A small contrastive audio-text model, trained from scratch.
Model: 18.6M parameters, encoder arch transformer, encoder norm rmsnorm, encoder width 192, text encoder width 384, text encoder layers 8, text encoder norm layernorm, text encoder activation reglu.
Data: trained on synthesized solo parts of chorales (CocoChorales), 39062 training examples, 46.5 epochs.
Rows from block 7 of the audio encoder, named by matrix and row number. Each number is 200 + 20 x the weight over the matrix's rms, rounded and kept within 0 to 999. All counts start at 0.
# proj: attention output (encoder.blocks.7.attn.proj.weight, 192x192), inputs 128-191
proj.45,179,184,181,219,193,202,199,230,193,176,163,194,176,207,181,194,164,199,212,227,194,250,191,225,205,224,213,184,197,191,170,176,235,188,196,208,215,167,231,202,200,242,173,205,156,248,211,221,208,198,221,197,205,187,217,164,197,212,199,181,220,207,226,209
proj.46,206,163,211,212,199,186,207,184,177,209,209,198,193,201,178,242,183,203,221,197,205,188,221,197,200,196,223,164,195,175,218,213,200,187,217,187,218,224,169,211,179,194,219,179,222,208,179,202,171,202,213,224,209,196,210,204,185,201,186,210,207,203,195,219
proj.47,204,234,225,169,171,201,210,145,159,233,163,238,192,213,166,199,224,195,184,159,209,221,205,168,228,215,189,194,220,222,192,218,210,195,206,212,182,192,211,179,186,214,153,205,199,194,192,195,196,198,158,167,217,220,250,206,233,194,193,234,182,205,205,188
proj.48,159,196,225,210,211,192,192,196,193,210,226,192,191,183,210,247,184,230,174,185,193,196,190,167,203,181,180,172,242,201,185,159,184,193,189,193,205,159,208,219,215,242,185,203,195,222,223,193,221,225,204,190,218,196,196,147,215,184,180,230,221,226,213,180
proj.49,199,169,219,212,184,190,254,184,184,180,176,258,198,232,186,160,179,181,208,215,183,189,187,223,182,188,221,234,180,207,183,205,216,192,201,190,208,172,189,208,203,185,201,238,207,181,163,200,202,181,178,225,176,185,212,221,192,207,182,196,196,223,172,217
proj.50,199,179,218,244,206,176,225,202,181,203,206,220,190,209,188,197,181,192,182,185,195,166,205,167,187,179,187,200,209,193,186,194,209,137,214,210,215,203,135,186,178,178,201,165,225,201,188,188,226,234,192,210,195,235,213,186,198,187,196,205,221,184,187,194
proj.51,173,225,215,215,186,227,194,181,227,172,195,220,192,176,246,209,215,199,225,198,233,199,229,194,196,229,173,160,183,214,207,197,194,182,181,205,197,244,194,189,215,189,179,203,210,195,241,204,213,192,251,182,206,194,244,195,170,230,214,192,224,210,168,194
proj.52,194,216,191,203,177,229,188,212,187,208,219,206,206,187,207,204,218,206,163,159,188,229,185,172,216,199,158,246,209,233,155,182,195,213,229,217,205,213,254,193,182,237,203,202,160,206,190,238,202,131,212,208,206,153,198,214,176,256,184,201,214,182,253,210
proj.53,225,204,214,184,165,225,221,188,178,178,183,215,193,197,171,207,190,188,233,142,175,195,207,174,177,190,215,214,214,211,180,204,206,196,213,168,191,209,188,162,158,215,200,202,209,193,200,206,201,173,204,203,253,195,177,197,201,212,257,217,187,181,216,195
proj.54,186,197,188,242,195,210,181,206,211,209,178,165,198,198,178,182,196,189,192,194,207,243,193,191,179,210,197,202,187,202,220,173,219,198,215,198,173,177,197,208,202,232,179,237,197,206,193,199,206,203,195,197,201,205,186,198,186,186,220,171,201,204,216,167
proj.55,164,175,208,148,205,201,234,178,201,229,151,254,193,206,189,213,217,145,189,170,201,190,210,183,178,169,192,241,245,188,151,186,183,195,208,198,199,162,194,196,172,178,202,201,207,218,183,197,192,215,205,189,202,231,201,201,219,195,206,244,210,163,185,189
proj.56,190,228,188,203,226,190,171,189,214,170,186,180,193,205,219,207,210,211,150,223,175,231,141,205,226,217,211,129,188,207,222,195,187,218,198,177,206,218,253,185,218,180,222,202,173,207,203,187,233,198,161,173,184,246,208,199,209,172,213,204,223,179,226,159
proj.57,209,151,215,226,209,194,219,188,180,202,190,218,173,221,165,212,193,220,207,170,198,177,227,225,191,203,207,194,228,199,213,192,203,182,193,251,177,214,200,190,186,196,188,207,194,213,166,175,236,210,207,213,186,186,204,192,196,176,198,213,208,207,176,199
proj.58,192,189,216,192,180,173,208,213,215,191,200,196,221,224,202,232,212,212,193,190,163,216,224,184,177,184,182,241,180,209,194,171,186,204,211,209,186,222,215,200,174,181,184,210,199,210,206,229,200,202,204,214,195,204,209,221,174,174,194,214,209,184,199,179
proj.59,158,182,236,230,160,217,187,207,211,198,210,204,190,219,196,231,170,177,189,219,190,218,193,206,182,211,177,218,215,187,196,191,168,205,207,201,188,174,217,208,217,204,196,171,235,204,207,182,163,214,213,194,214,180,201,208,222,215,247,172,227,176,207,210
proj.60,250,183,178,202,172,157,236,200,196,182,208,188,152,161,175,167,208,189,240,203,225,180,207,220,189,198,231,242,222,196,214,196,212,200,195,206,190,197,191,187,199,223,217,232,228,199,181,166,168,172,193,196,222,198,215,207,224,192,213,191,196,202,178,204
proj.61,171,177,193,225,207,155,174,198,209,189,233,162,183,227,194,218,185,207,200,246,189,237,194,232,194,186,178,168,186,190,237,275,182,204,210,198,198,187,211,203,197,211,203,179,180,173,194,202,191,203,186,172,206,218,197,212,221,205,219,224,189,217,183,190
proj.62,230,212,207,151,237,201,213,194,161,207,160,233,227,211,190,193,210,199,200,177,209,205,194,179,188,226,170,199,215,205,158,190,218,213,161,163,202,186,213,214,218,192,195,209,213,234,204,173,181,205,205,176,224,196,191,191,198,202,245,202,225,175,217,244
proj.63,164,204,198,189,222,209,221,224,157,198,222,200,199,182,190,208,208,242,183,184,235,183,181,201,192,205,192,168,180,197,185,150,199,201,189,204,184,218,212,212,194,184,199,167,208,193,178,183,194,218,208,217,246,191,191,182,209,202,222,187,187,235,229,225
proj.64,196,206,186,188,248,198,212,180,174,229,209,194,217,184,201,192,210,206,185,176,242,201,181,165,196,185,151,208,238,195,185,181,169,186,208,206,246,193,187,219,215,196,203,224,175,197,179,179,258,208,201,196,229,220,179,178,174,211,209,209,217,173,203,192
proj.65,194,214,193,217,231,187,199,190,221,187,175,213,186,214,204,194,203,233,193,224,183,214,176,192,220,191,194,177,200,206,225,242,170,191,203,215,169,200,204,212,200,196,235,206,202,228,174,217,193,195,173,155,182,199,157,223,157,222,187,186,238,222,176,167
proj.66,178,188,218,212,178,175,216,225,194,195,187,202,208,193,175,191,177,221,237,199,218,202,185,193,170,255,186,220,191,197,218,230,214,185,199,228,193,166,189,173,217,198,190,185,219,214,192,221,192,204,232,231,199,235,196,199,201,212,220,188,202,230,230,222
proj.67,211,216,184,192,205,196,218,191,220,183,201,189,201,191,203,182,198,188,223,176,187,179,220,181,184,197,157,252,143,199,216,213,224,210,209,184,180,185,224,202,240,187,227,208,179,221,175,193,176,198,197,212,179,202,217,204,205,210,205,194,207,214,179,195
proj.68,201,214,184,201,224,205,207,223,167,237,190,211,184,208,209,192,188,193,207,195,193,189,211,182,181,169,212,202,238,183,183,204,189,166,211,181,202,206,216,224,177,168,214,166,196,192,189,217,183,192,203,183,222,198,172,209,195,206,169,208,209,207,230,176
proj.69,233,187,230,174,201,188,239,209,207,221,193,180,171,225,145,208,226,203,216,156,219,187,178,174,202,185,193,215,258,213,189,185,223,219,217,224,216,196,231,212,172,206,194,171,206,205,188,166,178,238,234,202,176,218,192,205,203,242,196,167,192,209,151,189
proj.70,190,211,212,214,198,204,202,210,168,209,190,245,229,204,192,213,211,173,216,225,188,215,226,224,186,199,229,196,186,181,195,196,220,209,201,202,194,187,165,211,205,204,196,181,197,219,171,159,202,149,202,210,194,166,216,194,233,204,155,190,215,212,246,213
proj.71,195,227,197,174,194,224,244,181,192,194,187,222,175,189,224,225,169,211,209,198,201,180,189,244,207,223,214,166,221,187,203,211,212,239,171,183,216,205,194,200,172,197,209,224,165,180,207,213,201,198,209,233,216,218,217,218,231,212,208,165,228,186,220,235
proj.72,200,200,198,211,192,186,171,231,216,214,186,161,218,187,232,178,210,203,219,244,182,177,225,198,240,239,198,198,198,176,204,213,216,186,218,207,204,219,165,198,195,171,204,217,226,195,171,191,233,218,204,204,214,182,203,206,165,196,206,199,193,178,217,259
proj.73,184,197,161,228,171,179,183,187,207,187,224,167,205,203,214,210,197,215,236,183,205,209,199,219,154,174,205,246,197,194,228,212,195,168,182,227,192,204,218,209,220,216,206,182,198,236,219,187,192,194,171,222,191,202,205,214,267,184,173,168,161,204,214,209
proj.74,179,188,237,245,161,180,182,210,190,236,216,238,165,240,200,237,235,202,183,206,172,199,213,165,204,189,188,214,174,199,207,220,209,177,179,191,181,184,205,190,223,211,206,201,191,222,205,181,169,184,228,210,175,212,186,240,187,213,199,200,208,196,191,195
proj.75,204,215,208,219,195,194,197,191,205,196,218,171,186,197,191,222,160,191,209,222,184,225,215,212,213,223,197,185,196,199,220,197,191,222,215,201,194,215,215,184,197,156,214,181,184,184,177,173,191,225,197,218,212,192,197,180,178,190,195,208,166,238,177,220
proj.76,193,193,198,211,172,222,223,189,187,184,214,220,219,205,209,214,208,178,189,204,177,176,192,211,213,208,199,223,182,176,185,180,191,228,190,186,220,226,201,203,185,197,174,222,202,202,192,171,193,190,204,214,230,188,191,197,194,184,180,211,241,236,188,185
proj.77,179,225,211,200,207,185,138,199,200,214,199,178,192,181,214,172,190,194,221,171,225,223,192,204,200,233,214,182,192,202,185,195,199,215,213,232,144,192,192,205,207,183,182,185,194,173,198,223,205,194,212,154,235,188,182,242,189,215,196,198,203,187,243,200
proj.78,185,225,235,162,196,194,219,173,207,225,212,208,228,210,195,249,188,192,192,192,163,195,192,173,185,181,231,170,191,180,209,188,185,185,163,196,210,192,211,173,189,210,206,180,226,213,177,167,208,195,215,211,198,189,178,197,187,232,178,214,181,251,212,202
proj.79,225,228,183,178,205,206,210,186,190,186,188,245,214,188,200,223,216,226,206,199,188,187,217,230,219,191,192,205,183,180,197,197,178,231,221,213,216,185,190,224,230,156,252,172,220,200,217,197,203,177,215,211,210,173,185,199,196,212,196,193,210,149,216,199
proj.80,165,197,205,239,196,208,194,199,186,208,197,194,183,173,192,195,218,181,221,200,207,188,202,194,235,186,191,222,201,206,198,192,203,209,189,212,196,236,181,201,180,181,191,197,232,229,214,172,210,206,194,184,180,185,249,181,199,178,188,195,197,196,220,177
proj.81,166,220,228,168,193,205,182,230,206,226,215,221,227,183,187,214,167,173,194,272,200,222,194,214,184,206,232,224,211,176,232,186,201,168,191,206,185,187,212,157,183,179,224,190,233,193,183,195,170,218,189,189,200,183,233,178,252,183,207,204,218,163,173,188
proj.82,192,181,239,240,199,201,211,221,220,194,200,200,210,226,237,206,185,207,228,241,207,229,192,236,207,219,195,223,188,217,196,176,222,211,223,231,167,199,205,188,211,200,161,232,187,208,173,155,231,213,204,201,192,196,214,192,188,178,189,165,207,212,203,195
proj.83,258,207,172,215,192,204,170,197,224,189,222,164,163,187,214,201,205,200,197,207,176,191,195,240,210,199,184,200,182,199,213,199,228,200,209,177,216,175,212,195,214,197,228,214,197,187,208,222,226,201,228,211,203,221,189,224,170,234,135,184,214,197,215,190
proj.84,208,193,212,201,199,220,204,181,171,193,178,216,199,221,206,222,197,214,204,186,214,204,190,154,170,193,176,225,207,207,171,217,217,207,188,200,187,218,228,214,188,187,218,241,147,224,221,241,223,190,217,205,176,191,199,178,149,192,197,207,200,229,180,229
proj.85,179,183,181,174,149,234,204,221,201,222,204,169,187,199,194,204,192,200,220,212,190,201,182,224,154,219,198,246,220,226,193,214,219,196,229,206,222,196,186,176,204,207,221,178,222,192,192,199,212,174,180,178,177,249,203,210,224,204,181,209,172,205,196,212
proj.86,192,226,204,186,205,194,189,205,231,201,208,193,204,198,194,171,214,200,198,194,199,160,171,184,199,214,189,236,210,198,242,189,155,197,244,203,201,233,218,202,203,187,217,230,197,197,215,215,209,138,184,209,219,188,137,200,193,195,186,174,214,222,198,183
proj.87,188,177,190,201,180,189,258,187,191,191,212,217,188,218,208,214,214,173,217,248,185,204,211,231,203,184,189,191,189,202,219,237,226,229,195,207,220,231,193,211,192,213,202,182,203,181,210,220,202,208,167,235,202,213,216,213,184,166,224,156,198,214,172,231
proj.88,176,218,192,164,189,178,217,191,169,222,190,197,188,212,203,201,212,187,196,190,227,219,208,166,191,228,194,214,200,201,224,164,225,214,191,211,180,221,195,184,173,216,164,219,193,202,210,201,220,205,253,212,213,190,213,163,190,191,236,216,229,190,206,201
proj.89,212,189,197,204,221,207,214,201,182,205,194,242,201,203,206,205,216,207,178,201,204,191,210,187,207,188,238,185,202,167,209,195,190,214,185,193,220,208,223,197,183,208,196,176,187,212,189,181,205,214,197,184,190,218,204,216,171,190,205,157,217,173,199,171
proj.90,165,185,204,182,204,168,185,223,237,211,216,217,251,214,218,229,194,176,206,214,178,218,185,221,201,201,204,161,206,176,220,205,190,219,224,187,219,165,238,211,218,204,227,176,182,199,183,216,229,194,196,175,199,213,161,198,189,163,184,215,160,249,196,189
proj.91,205,196,241,190,195,210,183,211,206,216,178,233,190,167,200,222,201,191,192,225,184,230,197,210,205,193,212,168,205,174,195,212,210,190,228,170,187,214,198,173,191,206,200,219,196,175,175,206,181,185,160,182,211,178,190,171,214,193,192,210,199,189,200,198
proj.92,212,224,191,207,197,238,194,185,223,200,195,247,228,214,222,189,210,178,232,189,209,187,203,196,195,220,217,215,179,217,200,189,250,157,187,192,187,190,223,213,189,199,180,225,179,204,233,201,240,179,222,205,209,174,213,195,192,205,225,204,187,216,154,202
proj.93,203,213,203,169,203,230,226,176,193,228,182,287,197,195,169,212,183,210,198,212,211,190,206,164,223,200,219,212,221,194,214,164,183,194,224,184,198,204,218,185,194,186,188,227,188,216,179,198,215,184,197,173,215,223,179,211,219,208,204,219,201,223,168,203
proj.94,189,187,188,221,179,175,199,202,192,209,218,206,208,248,185,221,209,203,202,246,207,176,184,234,208,201,230,207,194,195,169,210,184,212,181,215,207,163,218,164,234,202,179,212,205,211,212,241,151,199,191,164,224,184,157,231,219,205,220,232,207,158,235,201
proj.95,180,191,188,217,176,204,194,162,248,165,230,126,200,177,229,182,202,199,198,226,178,186,187,216,190,180,196,185,202,212,217,218,209,189,176,231,209,159,211,204,217,220,183,208,181,212,193,196,246,174,252,193,168,189,184,177,198,204,165,182,217,226,177,191
proj.96,240,194,174,210,226,193,154,248,184,244,189,184,158,207,164,218,186,190,218,186,180,198,193,186,213,221,212,153,206,187,217,217,190,177,199,212,205,208,248,190,192,205,213,212,191,189,186,220,186,218,211,215,225,199,217,226,203,241,147,220,246,220,201,196
proj.97,235,248,214,213,210,183,177,155,208,178,197,174,187,189,197,197,204,218,192,167,200,204,196,183,210,197,174,200,177,183,222,178,215,214,208,171,223,188,179,202,227,213,194,199,224,162,167,195,174,232,230,220,191,225,209,209,241,186,226,179,205,183,180,216
proj.98,205,195,179,217,186,219,228,201,239,161,213,179,191,191,184,202,209,198,224,192,216,211,182,194,184,205,217,184,182,176,183,219,211,177,196,176,194,212,217,159,228,223,210,206,204,208,216,193,224,210,194,195,226,223,180,170,199,164,221,228,184,199,207,194
proj.99,194,201,189,190,203,187,202,198,229,190,202,197,216,237,178,207,171,214,197,227,200,219,146,205,203,221,186,194,221,179,226,193,202,194,203,214,188,187,178,235,202,190,181,203,214,175,202,185,200,188,199,181,169,202,227,199,207,221,161,213,227,182,219,188
proj.100,177,204,236,200,197,202,202,183,236,216,192,199,182,225,200,197,193,210,222,203,227,203,218,182,197,208,190,202,206,179,202,206,164,231,213,187,175,261,220,178,187,208,207,218,212,166,203,184,225,181,189,232,195,168,221,173,189,221,162,204,199,239,188,194
proj.101,151,180,203,197,180,209,213,203,224,204,220,152,213,229,213,196,163,209,204,232,185,221,194,181,187,175,182,196,226,172,206,179,207,190,192,148,218,191,208,206,190,198,199,230,197,192,185,204,169,247,218,203,196,207,218,177,210,164,223,181,237,155,165,233
proj.102,191,189,198,202,172,201,192,229,204,193,232,220,206,178,220,194,214,217,168,214,225,183,220,183,208,236,216,208,184,198,202,212,212,218,220,182,200,254,186,193,198,196,170,226,232,199,214,184,219,176,193,184,205,209,168,213,215,185,216,192,157,192,203,196
proj.103,216,171,209,192,190,204,189,206,199,218,228,164,204,186,196,186,179,214,190,179,177,214,186,190,189,206,193,233,210,204,243,146,189,206,221,228,188,241,266,220,160,200,222,187,185,205,200,231,231,166,231,197,204,183,158,194,193,184,209,169,196,225,194,192
proj.104,199,218,186,168,220,182,206,185,226,175,206,219,196,205,186,204,168,173,188,205,191,227,185,185,204,177,196,200,201,193,232,208,156,179,189,197,214,198,172,199,206,177,214,236,223,219,195,180,232,198,254,183,168,195,191,161,149,188,214,230,208,208,191,203
proj.105,173,212,192,185,188,213,199,164,171,179,181,202,203,183,206,225,194,235,202,204,230,215,177,211,204,225,219,216,222,188,208,174,204,195,171,180,191,207,182,216,212,181,210,217,185,198,175,172,232,210,223,187,238,203,220,204,174,209,201,172,186,177,206,210
proj.106,170,169,210,194,220,220,185,203,185,217,192,240,194,224,226,208,187,201,215,156,196,199,217,204,187,183,200,216,207,175,145,206,171,185,189,200,201,257,220,184,223,228,191,223,171,196,200,210,209,213,185,220,231,206,190,190,198,198,201,210,191,230,155,226
proj.107,198,205,229,190,191,227,209,157,183,195,227,210,161,216,175,217,198,208,192,228,164,206,203,196,201,175,208,219,210,218,166,220,207,216,197,194,172,203,222,187,210,205,230,223,188,194,211,219,169,240,183,214,192,206,171,210,210,181,208,191,232,194,206,216
proj.108,184,203,223,198,201,204,194,192,192,177,174,242,205,186,204,200,214,215,199,228,184,191,222,182,202,152,179,207,201,222,210,204,185,188,189,220,182,219,165,220,184,151,214,178,260,217,168,176,190,208,185,215,186,192,207,219,225,196,175,170,226,188,217,200
proj.109,203,224,195,193,242,186,174,205,212,215,173,204,232,195,214,230,166,178,221,202,171,172,230,219,191,146,205,222,212,229,170,216,213,218,216,200,150,192,160,183,213,157,214,173,176,205,194,174,213,222,205,243,204,230,230,208,207,208,195,193,191,215,222,224
proj.110,189,177,216,225,204,199,193,199,220,217,226,182,186,178,216,203,223,224,177,174,212,173,186,211,212,240,200,234,164,193,203,200,201,171,172,201,185,161,174,193,191,216,216,151,218,219,185,168,208,219,184,178,192,200,189,216,184,173,198,213,187,196,199,200
proj.111,213,222,228,174,200,217,185,220,199,240,178,234,205,242,209,184,194,200,193,192,239,213,169,209,195,208,206,204,221,196,241,149,213,219,208,208,192,209,250,181,184,191,198,234,162,209,198,185,217,207,209,213,197,184,215,221,161,174,181,179,180,184,187,214
proj.112,172,217,186,197,200,208,200,166,179,199,205,180,225,173,180,185,195,163,170,211,181,220,191,215,219,198,198,229,163,203,199,218,177,202,200,252,182,228,201,142,185,226,195,214,201,200,223,213,256,196,215,185,214,200,182,218,213,181,194,220,190,193,231,199
proj.113,183,169,189,239,200,198,197,206,197,203,194,214,207,230,209,186,200,204,195,214,207,222,186,226,234,238,195,214,189,252,177,182,187,182,167,226,224,183,161,220,185,200,212,207,233,200,217,206,212,201,199,187,212,216,227,234,198,179,238,171,208,171,243,212
proj.114,172,170,189,196,204,190,209,224,193,186,284,201,216,183,239,188,201,163,208,185,198,203,170,204,174,197,204,211,231,213,193,196,186,233,215,239,190,191,184,208,203,172,211,174,232,192,169,182,183,204,207,210,222,210,159,209,195,191,236,201,234,205,214,213
proj.115,207,194,193,202,216,206,197,229,165,244,165,193,180,212,195,184,202,206,208,189,226,201,197,180,225,190,208,196,243,208,175,163,202,223,217,173,210,167,212,225,209,189,209,217,161,183,189,202,186,205,173,216,185,163,220,235,235,264,203,212,227,213,202,178
proj.116,203,181,181,200,196,170,182,217,177,203,227,225,177,218,189,212,193,181,177,213,178,227,228,206,187,188,201,190,164,190,239,192,193,203,184,210,205,183,151,220,233,203,225,216,223,215,188,226,233,203,224,207,228,199,186,231,192,187,215,193,239,194,229,185
proj.117,191,239,194,180,184,210,234,179,198,189,190,181,156,172,215,200,165,185,238,174,219,202,215,223,194,207,201,226,224,205,164,190,218,218,190,208,186,237,196,177,211,209,174,200,186,220,193,224,186,231,230,212,222,194,210,201,156,188,230,224,210,186,191,191
proj.118,240,198,178,213,204,234,199,203,199,188,181,190,228,194,196,204,179,232,179,192,196,195,242,178,212,165,187,181,184,229,220,198,225,197,209,236,200,206,205,205,177,187,153,198,169,187,235,179,211,208,204,223,187,194,253,173,168,192,177,174,180,199,202,200
proj.119,231,213,198,174,212,207,185,217,185,219,200,185,182,222,221,217,213,205,218,170,208,196,194,217,211,196,245,185,193,209,206,187,166,244,201,196,181,239,231,219,193,182,227,227,213,183,198,213,192,212,157,192,188,194,230,202,233,179,216,195,194,175,225,208
proj.120,189,206,224,204,179,170,237,187,193,205,165,232,164,209,184,242,164,173,255,226,163,208,203,202,200,201,185,208,167,175,193,244,226,165,218,180,215,206,176,234,193,190,220,182,228,237,202,189,167,215,212,183,200,195,198,184,187,182,199,205,206,212,190,233
proj.121,222,216,194,187,206,192,195,190,220,188,189,202,190,183,198,236,202,173,225,218,190,174,216,207,203,179,195,156,165,227,189,238,178,190,189,230,216,201,178,202,174,191,199,173,253,200,202,212,190,206,198,180,177,205,224,187,165,229,192,189,217,205,177,206
proj.122,194,191,203,177,199,216,201,160,203,205,201,162,246,201,205,202,187,199,214,210,221,219,208,202,224,181,174,229,205,205,191,227,202,175,193,190,183,181,171,198,189,196,210,205,188,224,195,194,214,201,188,182,231,193,187,220,202,188,224,206,173,181,224,192
proj.123,182,195,218,232,197,193,183,223,213,194,209,199,198,180,224,219,209,192,162,185,199,197,229,154,239,171,164,196,188,193,211,205,199,177,222,202,220,206,164,199,173,196,238,215,216,208,242,178,192,190,168,203,190,172,218,172,227,170,213,176,229,207,220,195
proj.124,212,172,204,196,172,202,217,188,172,174,192,223,183,209,163,229,200,220,197,199,192,236,215,193,190,204,181,210,202,187,197,226,218,192,195,209,216,217,190,172,202,213,201,191,159,209,226,207,198,210,194,214,186,205,201,186,187,180,178,185,236,207,219,185
proj.125,229,190,213,223,178,206,201,231,207,177,187,172,152,210,164,206,185,232,180,201,187,228,208,222,235,206,215,174,198,220,199,180,185,198,211,165,188,205,175,210,184,219,207,202,180,189,213,218,169,179,235,224,198,140,168,193,194,199,215,190,228,181,206,224
proj.126,199,202,182,208,198,216,193,192,211,197,203,168,187,199,202,193,201,248,208,211,197,187,210,193,172,220,208,216,178,206,206,209,207,210,185,193,200,216,193,225,196,219,214,209,175,193,184,193,202,200,235,200,171,173,218,217,195,208,199,202,175,214,225,231
proj.127,213,213,175,182,205,209,216,204,198,189,225,218,202,183,199,157,200,210,175,183,198,208,203,268,168,174,185,225,222,231,209,203,217,199,210,139,202,235,214,239,228,161,213,217,209,191,219,187,197,222,191,189,196,211,219,210,206,206,178,195,185,190,205,193
proj.128,223,200,209,159,181,164,190,205,208,172,243,192,189,216,204,208,243,208,208,136,227,190,229,227,251,207,207,164,200,218,197,204,226,203,234,188,210,187,204,219,225,194,196,211,207,181,196,216,211,181,172,190,208,174,221,217,212,180,262,230,170,207,202,202
proj.129,251,227,171,169,221,199,219,198,185,213,181,202,228,211,188,181,195,207,222,221,189,198,175,207,222,201,195,189,200,198,197,205,206,204,198,174,177,217,210,195,201,214,212,199,214,165,173,163,174,174,193,202,187,181,189,221,232,197,219,158,185,184,191,192
proj.130,189,185,210,221,212,229,245,170,208,194,184,268,198,233,176,179,230,227,166,170,199,198,186,178,235,171,170,206,204,209,199,180,179,228,215,226,179,212,221,244,197,186,186,181,179,185,191,210,185,220,181,230,195,213,192,180,207,207,222,204,217,209,183,191
proj.131,159,201,204,199,204,212,223,182,203,203,207,270,202,181,205,222,200,192,206,200,231,210,193,220,236,207,193,190,207,228,215,191,210,229,158,179,216,211,225,221,207,207,189,209,182,221,230,188,180,176,228,210,196,154,206,174,213,201,172,224,162,200,213,221
proj.132,178,185,203,232,171,190,212,183,149,174,157,222,181,213,179,233,203,200,195,183,184,213,248,205,180,218,216,196,241,211,194,169,221,225,241,197,214,238,223,200,202,193,214,226,223,207,195,192,187,196,216,225,182,240,175,207,192,179,183,213,211,231,197,184
proj.133,243,195,205,180,189,193,168,209,209,211,211,210,174,196,186,203,170,208,208,190,202,168,173,164,196,163,193,210,240,209,206,218,206,199,226,196,183,194,137,213,173,177,227,190,236,199,170,195,188,188,197,193,212,183,208,187,193,228,222,173,210,190,193,206
proj.134,195,205,214,171,192,177,182,185,183,197,175,228,201,235,194,196,189,204,222,187,200,216,196,166,201,218,154,258,204,209,218,218,187,197,199,176,208,219,184,187,245,224,228,222,202,192,233,224,171,174,186,231,206,176,242,183,229,226,173,177,215,198,210,208
proj.135,197,226,215,165,209,210,194,182,143,193,230,199,208,188,200,199,200,223,191,201,209,226,214,202,202,176,200,213,192,229,205,184,181,188,210,215,222,196,195,210,226,198,217,183,212,204,208,220,243,213,231,188,195,194,173,174,194,180,153,174,249,193,229,159
proj.136,211,205,205,192,198,225,178,179,202,240,205,195,242,199,197,166,206,209,248,232,191,195,213,211,208,178,188,203,186,217,212,218,176,204,190,189,189,228,206,199,185,206,208,219,193,195,233,184,188,202,190,205,190,184,239,222,178,194,205,201,183,186,200,233
proj.137,194,188,206,197,208,203,209,196,196,201,185,249,197,180,168,242,181,174,198,156,206,164,176,186,184,209,196,226,206,200,188,200,186,228,209,154,225,200,204,212,230,207,223,224,182,221,253,212,225,162,189,236,224,170,174,217,213,189,200,162,188,236,214,215
proj.138,196,215,198,213,206,214,215,206,219,212,205,161,191,174,203,185,201,206,174,219,228,224,192,208,233,244,220,190,193,202,209,200,206,205,182,190,190,183,230,215,209,200,212,211,196,185,183,208,172,227,180,211,217,233,228,201,213,167,253,219,145,218,186,204
proj.139,205,206,194,199,239,193,177,202,180,230,212,213,218,194,199,180,200,177,232,179,170,181,180,191,198,160,227,197,214,209,204,179,169,218,189,197,196,205,219,196,228,213,209,247,191,186,227,226,207,207,194,217,218,212,181,200,204,209,196,194,214,192,174,184
proj.140,204,206,189,206,197,216,233,155,210,182,206,191,194,189,184,184,201,216,206,179,213,192,196,192,197,278,206,186,213,235,184,198,204,205,197,205,221,176,205,187,187,214,175,170,218,206,200,205,163,204,208,175,229,222,242,192,193,185,223,205,227,185,212,208
proj.141,227,194,206,192,213,187,177,194,192,205,206,225,167,205,173,200,188,196,239,187,199,189,220,205,194,227,221,258,196,203,198,219,172,194,193,207,190,188,201,213,205,202,228,222,177,183,210,176,154,213,213,182,182,209,213,185,220,197,198,189,253,192,170,176
proj.142,190,207,184,202,207,234,213,177,226,175,200,206,187,231,195,203,186,218,192,205,212,216,238,170,249,177,207,166,199,195,194,211,173,211,207,211,178,223,205,196,194,180,223,197,207,190,208,177,199,231,228,184,194,221,187,184,211,193,240,208,198,196,163,202
proj.143,202,193,204,179,193,211,199,185,179,238,175,204,169,220,193,223,206,204,236,170,215,189,214,205,183,190,200,175,174,192,182,189,188,231,207,155,198,204,172,231,201,188,210,209,180,185,214,237,210,192,208,226,211,197,188,212,190,179,183,187,203,172,199,211
proj.144,196,199,242,190,220,188,195,167,211,213,192,255,192,191,206,209,194,195,185,194,225,211,194,189,218,212,237,152,222,185,216,193,203,211,180,225,208,181,211,178,183,225,205,188,215,180,223,201,229,231,182,212,171,213,190,234,211,213,212,158,204,194,177,218
proj.145,183,199,219,203,191,208,224,170,210,206,165,199,198,215,184,197,210,212,225,196,182,166,218,214,197,211,181,219,191,217,208,185,186,193,194,205,192,186,215,197,202,181,210,190,200,206,209,201,194,200,240,185,190,174,209,203,195,220,188,142,225,196,192,205
proj.146,210,208,189,184,195,206,204,244,200,171,208,234,199,219,214,209,200,188,208,159,199,178,210,210,218,220,197,164,223,165,191,199,202,226,216,177,204,195,204,221,193,189,202,229,232,169,180,201,197,198,209,236,205,236,156,210,180,208,221,157,208,219,166,237
proj.147,198,204,168,181,197,196,167,222,194,161,226,162,187,196,203,192,190,170,195,202,224,177,210,210,200,224,215,199,211,190,190,223,183,197,247,206,208,218,211,213,201,188,202,196,189,176,216,181,209,202,189,164,189,205,187,215,173,201,197,238,195,192,220,171
proj.148,214,186,191,218,169,225,195,212,193,175,223,201,192,194,183,230,221,201,184,164,216,213,204,190,210,217,215,176,220,217,179,191,211,181,188,168,242,207,209,199,195,223,200,198,201,219,179,182,208,208,221,178,202,220,191,196,233,181,254,183,203,162,196,205
proj.149,162,202,186,223,200,191,164,212,212,209,214,184,212,175,212,202,163,173,216,227,213,186,205,234,177,186,198,237,220,232,198,254,210,194,198,196,201,256,192,206,203,179,202,207,204,207,214,193,204,207,185,195,205,218,184,179,186,188,198,208,200,180,177,207